From a checkpoint of a small encoder-decoder audio transcriber: decoder norm rmsnorm.
Rows from block 8 of the audio encoder, named by matrix and row number. Each number is 128 + 24 x the weight over its row's rms, rounded and kept within 0 to 255. All counts start at 0. After the name is the row's rms in percent of the matrix's.
# mid10: scale 2 width-5 conv, dilation 4 (encoder.blocks.8.mid.1.0.weight, 80x80x5), inputs 0-39, a 5 kernel for each
mid10.13 104 [120 149 143 106 115  93 163 135 136 136 161 114 141 127 138 125  94 120  85 116 162 133 120 114  68  93 115 137  92  91 131 153 189  85 122  98 115 146 164 138 163 148 156 145 117 137 144 127 138 185  65 105 168 153 161 118 132 132  96 155  95 172 108 110 134 127 176 130  74 107 151 135 149 128 101 134 152 117 107 110 114 157 119 125 121 148 125 158 110  99 121 119 114 144 107 123 112 153  81 151 137  89 115 102 118 128 193 145 109 136 103 133 139 102 144 130 107 115 126 106  67 150 107 122 100 161 154 140 115 138 152 145  99 118 101 143  96 107  95 128 160  70 137 155 135 151 127  76 133 124 124 142 121  96 134 134  98 144 150 145 123 165 126 119 119 144 140 141 120 142 116 112 108 130 141  75 150 132 106 101 157 149 192  95 134 138 127  93 174 189 103 105 139 128 139 136 157 101 127 110]
mid10.14 094 [112 168 122 194 147 149 179 131 115 112 119 134 133 107 154 125  78 105 142 115 148 154 109 148 132 127 141 151 106  94 104 102 145 106 125 117 121 128 173 140 170 111 124  94  93  88 149 161 134 117  74 117 121  94 122 109 160 122 140 161 147 119 135 117  84 109 123 109  96 124 128  99 151 134  99 123 111 122 121 141 106 131 138 105 152 191 121 164 132 121 118 157 128 131 117 203 125 133 139 112 139 110 120 114 108  95 131 149 150  76  95 153 131 152 179 125 166 111 136 129 118 100 145 147 197 141 122 145 136 108 139 103  99  87 124  53 142 148 103 169 116 158 118 137 123 133 120 118 104 140 124 159 118 104 175 139 157 132 105 116 118 116 128 117 124 115 115 129 100 109 125 117 144 132 112 174 118 119 148 109 105 100 108 128  91 131 155 119 112  82  73 154 103 130 112  92 135 127 155 146]
mid10.15 102 [149 135 131 130 136 134 114 138 139 119 136 156 105 119 121  78 123 154 107 182 146  94 179 111  93 123 168 136 117 122 132 118 128 140 131 135  58 150 124  99  89 133 108 108 121 161 133 144 140 155 100 135 141 128  98 149 126 106 118 145 126 122  88 173 151 122 111 133 110 136 147 145 100 111 135 164 132  97 108 108 160  85 144 109 120 114 149 134 163 127  94 158 134 177  86 131  95 123 116 164 125 157 110 113 156 140 150 129 144 120 149 130 121 146  94  88 127 127 134 129 146 134 128 104 125 153  91 147 114 150 177 120 159 143 132 141 140 130  84 149 146 128 105 166  98 152 143 123 109 128 129 144  98 133 127 112 113 132 152 175 138 108 122 130 122 124 124 100 122 167 113 141  70 109 166 102 134 126 110 130 104 112 157 153 153  96 116 142 127 153 124 164 103 126 119 174 126 144 130 133]
mid10.16 100 [153  85 144 136 183 141 115 128 127 124 134 124 131 116 170 100 112 140 133 170 131 134 117 122  83  99 120 163 138 121 112 102 135 129  96 148 147 141  76 129 137 175 115 128  98 125 142 132 144 144  97 124 155 115 110 181 150 150 102 118 114 123 103 121 120 144 147 167 114 164 135 110 130 131 138 112 145 164 111 119 145  90 111 183 167 129 126 160  92 144 135 164 119 132  95  93 157 145  73 104  96 144 141 121 118  93 152 128 133 149 155 159 113 134 132 122 109 132 145 100 105 172 128 109 179 120 151 122 119 133 106 122  86 133 141 118  66 138  96 195 120 128 112 132 117 161 144 130 133  83 115 110 124 167 124 126  80 155 132 170 148  65 142 140 102 113 128 139 143 122 116 133 129 133 135 143 127 162 137 116 161  94 107 155 105 125 151 140  95 111 167 124 123 138 119 135 108 170 163 125]
mid10.17 100 [152 119 130 123  94 168 172 125 122 177 139  89  83  98 118 134 184 121 147 104 133 140 128 102 164 139 153 154 134 163 163 165 132 113 148 122 106 133 122  97 142 121 134 151 118 159 139 122 122 109 143 141 149  97  96 134 108 185 129 111 113 166 112 144 142 164 152 140 120 146 152 116 122  97 121 132  90 123 125 108  86 205 102 158 101 184 146 144 143 130 152 158 130 144 134  85 122 123 146 123 172 103 129 112 109 171  91 147 132 158 149 127  83 121 112 113 158 144 146 168 124 102 130 172  91 116 163 104 146 105 107 123 149 137 105 124 112 153 107 128 139 115 109 124  88 101 133 149 139 123 140 139 151 125 120 103 109 132 114 186 136 144 160 124 154 118 131 120 138 117 145 149 107  74 126 137 132 130 166 156 160 161 110  98 123 136 145 141 120 147 140  87 132 145  77 119 144 101 114 125]
mid10.18 099 [138 164 122  93 165 134 137 125 119 183 152 152 105 120 159 153 168 107 146 134 136 185 134 109 142 137 117 117 115 149 136 106 121 128 152 143  83 145 124 143 112 148  95 128 169 117 134  81 137 144 123 109 116 111 163 129 147  88 146 111 123 133  83 132 148 134 181 141  90 128 131 109 154 100 153 133 107 141  91 123  88  97  98 108  94 105 147  88 145 149 150 127 115 138 144 125 147 128 148 135 115 120 128 142 126 146 104 102 114 129 117 147 122  92 120 117 143 146 120 142 132 130 114 107  98  98 131 169 140 184 128 170 159  76 136 120 108 120 118 100 118 120 148 149 127  67 183 139  91 145 139 136 117 127 119 127 124 138 113 148 149 152 110 148 103 123 127 142  82  98 142 101 136 178 127 111 142 104 125 111 143 155 109  91 140 142 136 128 132 109 167  90 158 103 150 100 154 125 126 158]
mid10.19 094 [109 141  71 169  67 148 133 117 144  87 181 122 133 121 152 115 142 143 128 164 112 137 109 122 144 130 126 143  80 106 100 145 130 114 135 127  85 117 125  97 141 133 115 161 117 110 132 160 105 139 163 128 134 106 130 142 145 146 101 138 116 152  96  96 127 111 115 194  77 111 168 138 132 143 155 141 123 144 134 118 148 142 127 118 125 121  91 162 136 146 123 114 130 131 136 103 124 132 128 115 110 134  82 114 253 100 133 146 134  95 103 150  78 166  79 117 147 158 122  95  86 141 122 153 108 156 125 120 152 107 153 175 130 141 110 109  87 148 149 108 120 108 115 160 155 113 149 153 107 111 148 110 115  84 164 120 119  89  84 124 106 139  89 111  64 128 108 120 118 139 107 176 133 113 112 137 129 122 117 139 197 124 157 149 132 114 134 146 132 124 152 151 127  91 163 106 157 121 127 131]
mid10.20 103 [118 153 124 130  83 171 117 107  89 115 169 159 138  86  97 152 107 114 105  63 160 115 115 172 143 156 108 120 135 142 108 146 162 110 148 114 149 144 160 153 159 148  67 132 133 129 150 142  86 119 156 117 143 112 146 111 149 108 116 113 172 154 130 180 176 169 132 178  91  77 178 141 116 158 148 154  87 129 136 123 140 129 121 132 114 108  98 133 150 118 152 132 141 100 179 101  98 112 128 171 153 152 119 114 122 155 120 142 155 103 158 143 120 125  53 153 145  78 122 153 122 119 129 133 174 119 132 100 121  92 128 155 100 134 104 155 151 120  98 161 124 128 135 101 149 119 153 113 118  92 139 154 139 117 160  89 117 179  87  93 139  95 133 106 154  73 152 115 155 141 128 150 136 176 128 123 159 109 135 116 152 166 124 114  79  95 140 136 117  89 126 137 139 124  81 131 100  87 143 146]
mid10.21 097 [154 149  96 115 128 132  98 119 132  84 117 125 101 129 114 142 138 121 133 145 175  91 150 149 136 132 111 124 106 132 130 158  86 148 139 119 107 123 132 160 136  83  97 172 140 105 103 104 121 157  83 114 146  86 144  94 132 140 153 127 126 130 138  91 134 144 113  96 118 129 152 139 153 153 118 141  92 127  89 192 158 106 107 157  93 125 136  98 116 103 127 127 137 118  99  95 120  94 128 147 119 105 156 125 102 188 120 124 147 133 132 161 157 124 117 131 130 107 145 110 138 112 138 117  99 107 125 151 187 164 145  82 141 134 147 110 139 162 134 103 152 200 123 149 125 116 144  91 120  87 131 129 133 172  98 136 118 162 153 122 161 152  59 143 118 130 140 140  69 152 147  89 155 133 153 159 107 139 154 131 169 118 155 115 133  55 183 148 132 133 135 123 132 127 118 116 219  96 142 123]
mid10.22 103 [103 174 108 136 108 113 126 117  96 153 107 130 165 122 120 144 151 100 117 137 136 122 132  86 101 151 136 160 152 152 121  88 111 112  86 140 131 133 157 149  79 129 150 124 156 194  83 116 120 111 188 140 120 133 138 146 123 137 126  98 117 103 134  82 173 153 157 144 113 149 117 121 124 130 174 157 173 130 110 118 111 159 122 143 137 127 135 127 106 143  88  92 119 139 152 145 111 132 131 132 152 135 113 135 104 141 149 115 130 144 122 129  87 111 126 126 139 132 132 154 148 101  95 155 143 152 155 130 119 152 165 109 153 144 157 154  91 168 184  94 112 150 117 119 111 103 126  93 137 158 112 175 146 145 104 146 136 109 137 170 155  90 163  96 112  98 152  94 107 112 137 138 154 131  98  92 159  91 174 117 135 146 102 126 110 124 105 111 127 138 153 135 102 112 130 145 118 145 116 113]
mid10.23 108 [ 89 151  96 134 146 173 137  96 122 114  89 166 162  84 103 165 127 103 142  99 154 137 116 127 110 128 158 130 103 106  98 115 155 126 110 131 130 142 115 110 117 123 128 106 105 120 122 142 137 125 184  93 123 104 120 159 140 123  85 143  97 145  99 107 114  92 119 112 119 134 107 135 157 161 157 125 180 111  73  95 126 141 110 148  97 123 113 100 135  96  97 149 149 120 145 108 135 173 150 152 116 107  77 151 189 131 125 131 150  76  97 158 142 140 111 142 201 124 135  95 134 131 125 110 129 115 133 169 152 105 123 135 142 116  88 172 104 112 108 125 150 143 102 110 149 133 102  88 126 143 164 105 104 117  96 122 167 118 138 131 134 129  97 104 121 124 134 125 130 126 150  87 100 123 108 108 110 112 145 104 150 104 116  85 132 115  75 162 159 158 129 121  99 151 102 148 128 113 122 109]
mid10.24 105 [ 88 141 125 160 137 137 141  78 124 137 121 101 106 106 143 148 105 100 138  95 161 172 131 145 130 104 153  98 116 114 134 172 123 167 130 102 102  79 163 154 177 127 146 104 145 131 115 121 126 107 151 107 120 120 121 139 150 122 108  95 135 149 154 169  90 117 132 123 100 109  98 137 127 159 102  94 165 124  99 141 118 126 123 124 104 110 138  97 182 130 145 114 115 144 161  85  72 100 134 175 101 133 133 168 110 151 135  92 140 143 114 142 120 128 123 106 121 128 110 162 133 140 148 104 110 139  86 144 104 105  95 157 124 138  79 118 114 147 143 151  99 149 146 142  82 134 135 144 105 133 138  75 107 137 111 136 120 152 137 148 100  98 110 158 109 138 120 120 170 116 144 122 132 113 121 108 128 111  85 130 140 147 185 101  95  96 144 159 123 128 178 127 113 120  92 125 171 139  80 164]
mid10.25 107 [ 95 113 139 146 139 110 111 162 107  69 136 119 178 157 128 117 187 141 101 105 161 134 114  98 131 132 106 117 150 158 122 102 129 150 131 159 108 143 122 117 112  87 144 135 173 108 122 106 136 175 164 127 111 155  85 177  93 111 141 130 109 105 123 158 150  88 141 112 112 135 112 139 148 124 150 133 160 119 114 147 113 152  94 119  84 126 100 149  97 141 111 144 134 156 108 196 205 126 128 123 118 139 144 138 125 141 160 125 135 121 162 151 120 121 127  99 160 114 107 101  95 125 115 162 137 114 132  81 110 112 158 100 144 160 124 133 161  78 138 151 130 122 150 111 141 108 162 147 123  95 133 128 149 121 128 118 152  83 129 128 117 113 139 116 147 112 104 153 109 149  86 145 148 159 149 113 159 122 112 156 110 124 142 135 126 160 127 130 141 117  97 122 133 166 103 155 162  80 135  82]
mid10.26 097 [127 120 117 130 141 112 160  99 131 129 100  90 111 144 153 143 155 136  96 112 154 150 187 162 103  89 154 120  83 155 159  98 130  98 159 142 122 145 103 114 114 118 182  91  96 150 145 118 118 186  85 109 142 120 138 111 141 143 131 104 176 123 124 128 123 141 123 103  90 158 120 130 169 131 120  81 140  92 138 136 151 155 114 117 107 121 164 142 131 123 111 153 139 130 208  93 156 122 159 117  83 119 121 168 143 133  96 105 157 159 112 112 164  83 117 171 161  80 148 124 119  97 109 143 138 117 135 193 117 127 117 109 129 114 111 132 112 115 122 142 142 123 107  95 128 131 150 109 176 128 165 134 144 130 101 150 110 149 120 141 109 176 148 119 121 166 124 145 131 122 122 131 127 133 115 128  94 124 123 153  64 133 121 108 110 145 166 175 132 108 159 129  98  86 169  95 149 165 122 115]
mid10.27 093 [126 144 154 153  96 127 171  94 151 106 120  96  91 119 127 142 105 131 163 159 121 130 109 111 120 104 131 126 129 170  94 132 107 128  90 159  86 116 111 181  84  95 133 113 107 139 145 111 114 155 105 114 133 124 114 117 127 141 129 183  92 156 133 119 103 143  95  86 179 104 124 160 165 134 139 181 156 138 142  89 172  50 146 141 131 137 125  91 132 142 118 133 131 158 137 110 161 119 154 137 175 170 145 133  87 132 129 150 115 117 174 128 103  85 142 114 140 111 121 121 155 116 142 131  93 128 139 119 130 142 149 104 145 128 143 140 143 130 148 142 138 113 158 126 151  97 134  93 108 120 112 152 122 105 121  93 127 177  84 132  95 141 112 109 171 145 130 141 112 134 149 104 114 140 101 159 147 103 102 137 125 187  99 163 116 156  86 106 100 102 111 153 106 156 117 129 134  90  96 138]
mid10.28 092 [179 150 144 100 102 139 141 105 148 137 141 113 139 176 162 138 150 172 172 118 101 142 115  89 127 107 121 119 134 138 102 119 113 112 148 124 135 139 102 171 137 125 135 126  70 113 101 116 135 102 125 115  93 122 105 158 134 124 111 125 128  98  84  91 155  92 153 140 166 155 122 153 165  88 168 113 160 122 116 116 129 156 120 124 121 125 101 113 110 181 191 127 144 146 101 153 119 137 125 120 128 174 188 121 178 121 130 139 136 109 104 127  93 133  74  99 132 112 107 125 137 149  98 109 135 119 132 104 141 142 129 120 164 144 120 138 151 120 136  88 165  86 106 106 117 143 104 129 165 117 144 127 163 102 117 103 124 165 123 105 154 114 106 142 152 145 109 118  96  97 149 115 131 132 127 142 160 101  93  90 122 130 183 142 174 128 183  86 145 129 142  91 159 143 158 115 119 152 137 155]
mid10.29 101 [156  98 155  76 109 133 137 125 161 145 147 137 161 111  99 171 168 126  88  85 149 167 143 165 107 112 131 152 159 132 114 134 154 115 120  94 140 107 176 144 100 128 140 132  91 147  78 155 124 148 110 132 123 139 125 105 146 130 148 132 177 108 107 167  83 132 109 119 154 115 112 126 158 117 112 110 130 153  98 165 142  98 142 141 154 134 121 134 128  82 143 159  67 133 162 129 111 126 137 153 106 109 162  72 109 125 148 152 125 149  98 139 134 134 134 136 130 116 105 128 107 132 156 146 131 116 129 175 114 105 183 123 114 127 140  99 140 138 133 152 147 187 114 139  91 125  99 140  84 115 127 103 138 110 133 127 178 120 169 129 176 145  88 105 109 160 164 126 101 118 117 114 120 139 126 123 109 113 136 144 142  91 131 113 142 125 107 129 117 139 115 134  91 121 128 179  94 127  79 125]
mid10.30 097 [159 113 132 137 119 133 169 117 113 137  99  73 125 153 169 109 109 168 169 160 121  83 112 167 131 169 134 168 113 137 161 103 106 144 142 102 117 120 116 104 117 151 105 113  76 181 117 130  45 170 101 142 146 118 128 142  89 116 115 123 156 145 102 123 129 139 123 136 132 137 139 153 125 144  82 113 101 111  91 125 150 150 127 119 101 154 152 151 112 101 104 143 131 108 112 144  92 124 123 110 130 112 134 149 128 108 126 112 179 125  96 131 100 127 134 121 107 130 133 171 117 148 139 118 163 151  93 106 133 129 131 131 148 115  93 130  95 162 104 137 110 122 163  94 131 156 168 130 127 135 140 137  98 101 176 114 113 113 150 131 124 116 178  99 143 120  95 155 117 152 137  98 162 129  98 198 150 153 134 116 136 141 139  83 173 118 139 120  93  98 117 122 120  81 146 105 148 130 129 135]
mid10.31 094 [ 89 136 148 103 141 137  91 131 129 144  72 123 158 106 157 146 152 146 146 132 150  97 144 122  90 102 128 112 157 132 141 147 136 109  97 111  93 109 105 151 138 142 151 106 165 140 103  99 155 144 174 128 101 137 133 121 120 103 145 120 180 115 100  88 121 122 108 143  96 161 132 129 138 112 151 134 117 175 146 104  91 150 104 142 149 147 118 137 127 166 176 111 131 144 129 145  63 113 134 151 107 136 111 146 134 129 142 139 134  98 127 121 138 116 163 130 123 162 123 140 151 121 102 167 112 135 209 136 123  74 152  96 138 135 128 140 124 180 121 125 121  94 147  87 143 167 156 107 139 148  96 136 110 125 184  72 110  92 114 131  81 124 129  74  98 133 162 140 107 169 149 162 146 168  92 126 147 125 100 124 144 132 120 127 144 107 112 113 112 105 136 104  96 152 130 155  77 135 143 169]
mid10.32 103 [110 105 127 198 137 157 162 124 108 117 105 142 158 120 129 141 164 111 120 125 125  96 147  99 125 154 144 131  99 134 142 148 117 167 130  90  97 135 152  96 142 142 157 164 147 105 143 133 132 206 137 136 164 152 120  82 114  92 105 139 147 162 128 157 137 153 127 105 144  92 137 159 152  88 100 136 126 182 121 126 118 160 104 118  92 124 107 163 131 115 132 179 125 118 117 108 128 141 101  80 131 110 127 148  86 132  97 109 143 148 136 107 138 126 112 123 119 156 113 132 130 102 145 104 144 125 158 100 144 182 119 106  71 164 141 118 114 124  80 116 120 120 138 154 149 130 144  99 132 153 118 159 178 120 127 103 108 149 102  94 127 124 145 165 149 106 111 119 134 129  92 131 144 119 144  99 120 122 150  81 141 115 137 148 142 150 147 120 100 152 107 126 136 144 137 128 150 150 154 105]
mid10.33 093 [116  98 125 142 139 137 127 116 154 147 128 135 166 122 126 125 101 150 119  79  81 104 141 140 131 143 127 143 134 149  82 148 151 108 146 101 127  99 155 137  91  86 111 156 181 128 130 119 111 132 120  95 124 190 108 142 201 130 118 104  90 102 108 160 130 107  85 139 110 138 111 131 108 151  96 127 125 127 106 152 121 120 117 132 128 162 107 151  99 157 144 105 170 130 123 159 129 129 138 125 110 112 102 136 155 157 133 167 127 129 111 104 165  97 133 154 115  90 122 117 126 126 112  89 117 106  89  70 131 122 144 156 155 102 130 145 139 109 106 170 119 124 138 126  93 155 104 149 141 144 142 111 105 121 173 134 108 124 135 101 106  97 133 162  92 149 103  59 119 138 112 119 133 148  86 120 121  91 117 163 128 139 113 128 161  88 103  83 162 110 120 126 143 150 122 120 101 127 103  87]
mid10.34 097 [139 133 120 104 142 155 128 113 120 134 142 151 102 121 136 104  95 132 106 156 124  87 124 151 111  96 102 144 108 116  38 160  98 146 139 118  70 164 135  94 125 118 177  82 100 112 127 133 130 132  96 110 128 130 160 123 144 143 108 138  50 117 118 112 151  92 134 152 145 138 102 115 118 155 118 119 121 121 118 115 142 113 137 117 118  86  88 102 176 136 138 164 125 114 127 100 143 152 161 118 159 155 131 135 132  97 147 161 122 133 123 101 124 157  74 117 114 130 177 180 108 157 138 127 114 106 128 136 165 123  95  94  96 105 154 119 123 110 126 167 135 117 100 166 132 132 107 141 117 103  93 131 130 104 105 102  98 134 138 153 116 121 113 161 104  92 116 113 122 153 107 143 124  82 176  72 101 128 111 147  86  77 120 135 135 108 117 114 126 124 122 129 127 152  96 105 161 122 158 167]
mid10.35 095 [129 136 172 133 114 147 162 116 147 148 130 102 156 143 119  96 117 129 184 148 152 123 130 160 109 113 140 107 144 152 154 118 125 127 119 146 141 125 132 116 146 171 122 156 150  94 139 149 149 140 122  91 116 142 207 163 132 125 159 100 157 158  85 126 176 154 103 126 138 157 143  75 133 116 132 158 107 150 157 119 141 126 132 129  89 139 109 122 126 109 148 132 131 113 148 141 118 119 141 148 154 142 124 127 106 126 155 148 106 139 163 106 107 111  83 148 113 117  96 143 105 112  98 123  83  94 120 136 167 147 154 153 155 110 173 142 119 109 114  93 151 150  98 107 133  95 124 121  93  94 163 184 101  89 162 151 132 141 116 118 144 109 125 111 172 156 114 153 107 102 147 157 135 139  85 108 119 149 113 132 144 126 117 174  81 166 150 103 119 107 141 139 104 119 112 136 104 176 155  95]
mid10.36 098 [ 99  95 126 127 108 132 117 145 157 155 149 139 168 129 106 117 144 128 122 129 103  87 152 130 129  93 135 129 155 115 131 124 155 117 117 103 124 141 169 129 130  94 107 147 150 114 126 132 135 200  67 142  93 151 125 100 108 148 118 137 107 137 121 169 104 119 155 148 176 180  95 136 166 127  93  94 119 109 129 120 140 135 115 110 137 138 154 137 133 154 107 104 118 113 149 102 108 138 144 185 121 115 115 131 153 136 135 140 108  82 104 134 128 106 129 123 161 113 120 120 133 135  90  86 170 135 106 128 156 136 124 111 160 101 174 111 128 131 191 140  79 114 112 177 130 122 133 127 165 147 141 123  92 111 140 126 119 141 128 146 105 130 157 120 144 104 107  93  89  93 152 109 116  94 165 143 150 127 130 155  95 135 135 151  90 143  96 142 110  98 189 117 105  81 156 136 155 105 128 131]
mid10.37 098 [121 146 128 121  93 178 124 115 102 161 164 136 111 118 106 135 122 133 143 124 153 123 120 146 145 109 146 125 137 113 131  99 143 119 140 166 108 152 101 104 161  97 138 104 124 151 148 130 128 120 170  99 121 124 107 148 145 112  95  87 150 169 121 133 104 113 104 105 111 146 141 111 109 164 123 134 109 158  77  77 141 129 126 124  98 160  98 134 151 124 117 121 106 151 120 160 128 157 101 172 163 107  83 129  88 110 127 159 157 190 154 144 135 141  67 103 156 102 130 123 123 119 108 143 138 144 135 124 134  95 150 110 139 162 141  88  98 101 116 128 122 155 120 145 105 108 112 160 125  86 164 114 143 105  75 108 145 132 136 141 111 130 152 113 165 114 190 129 108 155 152 110 146 125  96 121 106 115 139 150 129 121 111 156 130 170 108 127 107 115 126 144 104 121 137 169 165 135 171 136]
mid10.38 090 [156 139 101 115 149 141 152 105  83 136 155  87 153  86 133 112 147 121  96  67 131 121  88  74 129 152 122 133 111 122  94 125 138 120 132  95 123 146 159 130 101 174 106 158 103 121 102 178  87 110 123 104 148 153  94 138 124  96 154 113 119  94 158  85  91 141 128 119 120 121 121 144 129 113 118 132 115 118 161 113 132 136 131 123 155 123  75 137 116 121 150 132 111 128  94 104 133 107 135  99 141 125  82 105 110 166 113 131 100 127  87 152 137 149 207 132  94 132  99 108 110 143 157 127 168 147 113 133 156 100 165 122 129 118 103  84 128 145 156 160  76 127 143 151 120  89 100 127 148 121 159  98 128 134 166 109 146 155 125  97  99 152 154 113  92 121 122 119 148 147 105 114 149 130 181 130 170  85 108 134 102 140 137  93 137 114 134 101 137 107 157 154 125 124 107 138 131 194 117 140]
mid10.39 096 [166 141 106 112 110 136  99 142  97 130 118 148 137  75 149 120 147 133 143 151 144 133  99 148 129 152 189 134 189  98 128 143 162 140 122 122  93 157 152 138 102 128 127 109 113 101  98 146  78 152 115 133 108 144 178 102 161 102 103 160 115 129 137 143 151 154 162 116 156 146  89 130 167 143 135 187 144 152 139 156 166 127 116 111 174 138  90 126 114 130 133 201 116 148 140 122 134 121 119 131 124  88 147 166 135 155 154 120 119 158 107 162 151  94 137 140 126 112  96  92 147 133 153 157  88 117 100 149 115 147 194 114 163  96 156 110 124 129 108 119 157 104 159 161 147 121 101 129 134 107 121 119 126  93 141 126 132 101 150 142 100 108  83 160 102 151  96 122 121  87 135 178  98 117 147 160  94 135 119 148 121 167 194 116 113 121 133 143 125  97 135 141 132 124 125 103 134  91 132 138]
mid10.40 098 [129 108 132 147 139 131 128 158 146 126 146 122  89 157 137 140 117 152  93 153 126 104 149 106 125 143 157 125 130 113 106  97 134 146 152 139 117 104 133 112 157 190 116 148 154 137 145 152 117  92 103 104 158 157 119 171 133 107 129 118  95 101 121 119 162 120 101 142 128 158 105 170 166 102 117 115 152 112 109 127 135  91 113  91 172 168 125 164 112 158 154 168 124 124 127 137 123 127 144 131 141 165 131 114 120 147 139 126 149 128 131 129 125 133  94 123 102 118 152  86 131 138 147 163 112 152  89 158 142 116 142 124 148 159 111 167 153  62  92 110 100 191 118 124 132 118 115 140 112 127 135 160 110 150 128 123 122 124 116  90 106  98 119 128 156 115 137 109 138 132 142 139 126 158 138 116 159 135 120 148  55 131 161 140 145 130 121 154 122 127 121 167 123 135 134 111  94 109 148 123]
mid10.41 094 [ 98 142 120  86 192 148 156 144  83 113 174 122 108  89 123 183 127 144 122 109 141 135 171 125 113 133 112 118 112 119 147  99  98 141 134 187 154 128 103 148 170 108 141  97 111 121 134 114 124 134 132  94 145 133  51  73 120 124 165 154 126 167 120 104 127 135  99 152 114 190 150 109 113 100 138 103 142 148 170 143  91 129  88 123 145 102 135 129 140 113 131 155 101 118 128  99 165 164 136 148 113 127 119 118 112 125 169  97  93 109 155  98 146 166 168 142  93 112 173 126 136 181  98 115 129 151  86 144  98 130 139 161  97 125  88 121 137 138 152 134 167 117 146 150 156 105 136  87 118  94 139 145 102 132 150 115 108 104 143  84 121 121 126 151 122 150 112 124 117 108 155 134 152 130 115 132 123 149 114 141 124 129 127 112 142 130  82 114 104  92 121 116 100 124 123 135 164 113 149 152]
mid10.42 097 [115 137 152 151 104  94 113 137 108 128 117 134 132 156 126 136 134 150  96  96 121 112 123 122 105 106 156 126 124 142 160 124 141 192 124 179  78 145 128 160 139 120 131 124 126  94 186 152 115 176 140 128 169 133 110 113 122 155 112 163 109 110 136 108 112 137 148 148 114 139  84 125 123 127 141 122 135 117 136 111 127 157  96 151 153 127 162 104 111 114 118  84 139 151 122 145 111 119 114 148 136 151 132 134 141 114 132 145 165 132 105 143 107 176 130 149 114  88  88 142 101 180 115 128 177  96  91 134 166 103  90 114 138 136 130 103 100 104 142 119 120 113 140 126 132 162 107 106 121 104 122 143 102 131 123 119 127 130  90 124 172 148 137  88  94 138  91 140 104 133 135  95  85 177 115 173  90 162 148  89  85 130 152 123 156 174 132 130 104  90 113 141 119 142 124 175 141 137 149 116]
mid10.43 101 [192 138 138 138 153 106 116 135 102 155  97 119 100 141 125 127 124 117 136 139 196 170 130  92 144 108 140 110 110 154  68 148 125 115  67 155 111 163 123 118 179 109 118 143 118  74 190 136 110 134 109 140 108 107  95 118 125 114 172  93 164 124  90 144  77  89 119 119 135 125 116 104 158 131 189 120 125 126  88 133 161 179  94 105 118  96 143 121 153 111 139 140 123 118 121  99 116 136 155 144 121 116 175 105 135 125 171  88 133 146 136 143 154 101 114  91 129 141 129 145 151 136 120 119 132 106 122 111  91 119 183 123 131 134 174 138 114 150 103 121 128 127 109 123 121 119 125 117 127 125 102 150 125 125 102 103 100 125 102 124  76 178 102 103 147 123 130 109 121  88 144 186 101 161  92 129 120 118 110 108 141 117 132 101 173 155 146  77 138 117 141 112 143 158 113 109 143 179 105 137]
mid10.44 107 [148 108 143 116 172 143  76 153 103 132 173 109 124 140 123 105  90 108 149 166 141  91 160 114 181  81 107  95 104 132 127 126 108 138 125 116 125 119 124 120 131  90 120 128 126 110 129 115  76  81 125 117 123  99 175 142 171 115 156  86 154 143 165 129 147 121 146  88  83 117 114  96 115 105 173 143 119 112 108 113 130 106  80 165  97 128 140  92 129 123  95 129 116 143 114 110 113 105 125 157  94 134 112 135 130 136 104 127  96  97 145 142 130 114 102 155 101 110 109 171 120 123  97 125 135 152 123 147 142 127 137 125  95  99 101 128 116  91 120  94 149 132 119 125 126 108 111 124 138 122 134  97 112 129 157 157 105 121 153 172 105  95 160 141 137  84 132 127 133 137 122 118 107 137 173 110 136  99 139 173 106 113 151 112  80  95 149 183 120 119 125 133  45 155 169 174 117 146 162 114]
mid10.45 099 [141 119 156 114  97 142  92 162 134 181 126 125 136 111  71 128 115  91 141 130 143 146 140 107 162 154 140 125 136 180 132 144 117 104 196 124 112 150 103 120 152  88 119 130 180 125 130 145 162 117 119 134 132  81 123 142 130 164 119 105 160 121  84 112 111 133 133 136  98 130  79 137 140 149 135 157 118 109 117 120 155 132 126 153 116 136 154 136 138 113 117 155 122 165 152 140 132 119 123 144 164 103 146 117  90 114 121  85 100 133 118 147 127 131 162 144  99 101 192  67 139 141 134 118 160 148  89 158 105 144 115 138 145 107 138 169 109 115 111 106 130 161  84 102 133 117  96 106 100 111  93 105 136 149 118 116 114 152 146  95 165  90 121 152  88  97 115 115 112  90 145 150 115  98 163 180  71 123 129 166  82 170 156 160  94 161 127 105  85 158 138 127 134 125 143 125 190 139 134  93]
mid10.46 097 [150  98 133 109 102 147 107 113 127 108 135 113 113 136 109  74 160 125 142 135 115 153 130 127 118 107 106 109 116 167  99 128 121 115 129 132 150 162 171 115 132 121 134 106 114  84 122  93 117 121 128 121  88 159 167 116 124 107 108 114  85 118 108 101 105 142 142 138  75  86 139 105 167 109 139  93 135 131 137 149 141 146 122  92 143 140 119 154 136 128 179 150 102 111 179 144 117 137 127 112 147 113 134 126 123 131  84 103 164 145 106 132 128 155 138  92 124 146 136  93 156 128 146 110 100 154 125 148  90 171 132 117 131 137 153  84 138 143 101 152 129 126 150 104 141 135 118 105 153  98 152  94 130 114 132 112  82 126 142 112 100 118  93 135 104 146 125 121 130 139 106 128 109 154 104 126 178 139 123  88 101 125  96 140 102  98 110 133 148 101 121 127 147  62 120 138  93 141 122 132]
mid10.47 093 [102 139  99 145 140 151  97 130 110 129 114 159 145 127 129 112 149 110 150  94 133 150 136 145  98 115  94 119  97 144 109  83 152 133 106  72 156 173 142 100 102 122 143 124 109 110 108 146 145 182  88 120 138 131 117 133 124 105  99  97 122 131 130 118  96 106  99 110 120  95  94 137 147 101 157 116 156 114 155 148 116 114 141 122 164  92 129 161 109 147 121 129 126 145 133  78 138 176 123 119 128 150 128 106 159 119 106 128 140 169  70 146 110 146 100 116 142 114 131  95 102 133 144 141 126 108 101 120 171 138 115 124 124 133 127  98 127 179  98 113  88 111 121 164 179 104 136 123 115 101 127 126 173  98 125 107 115 147 154  80  90 120  88 155 180 141  93 117 140 101 114 152 137 153 165 129 156 160 133  96 118 114 160 141 147 126 115 122 156 158 134 141 110  98  92 139 124 143 104  94]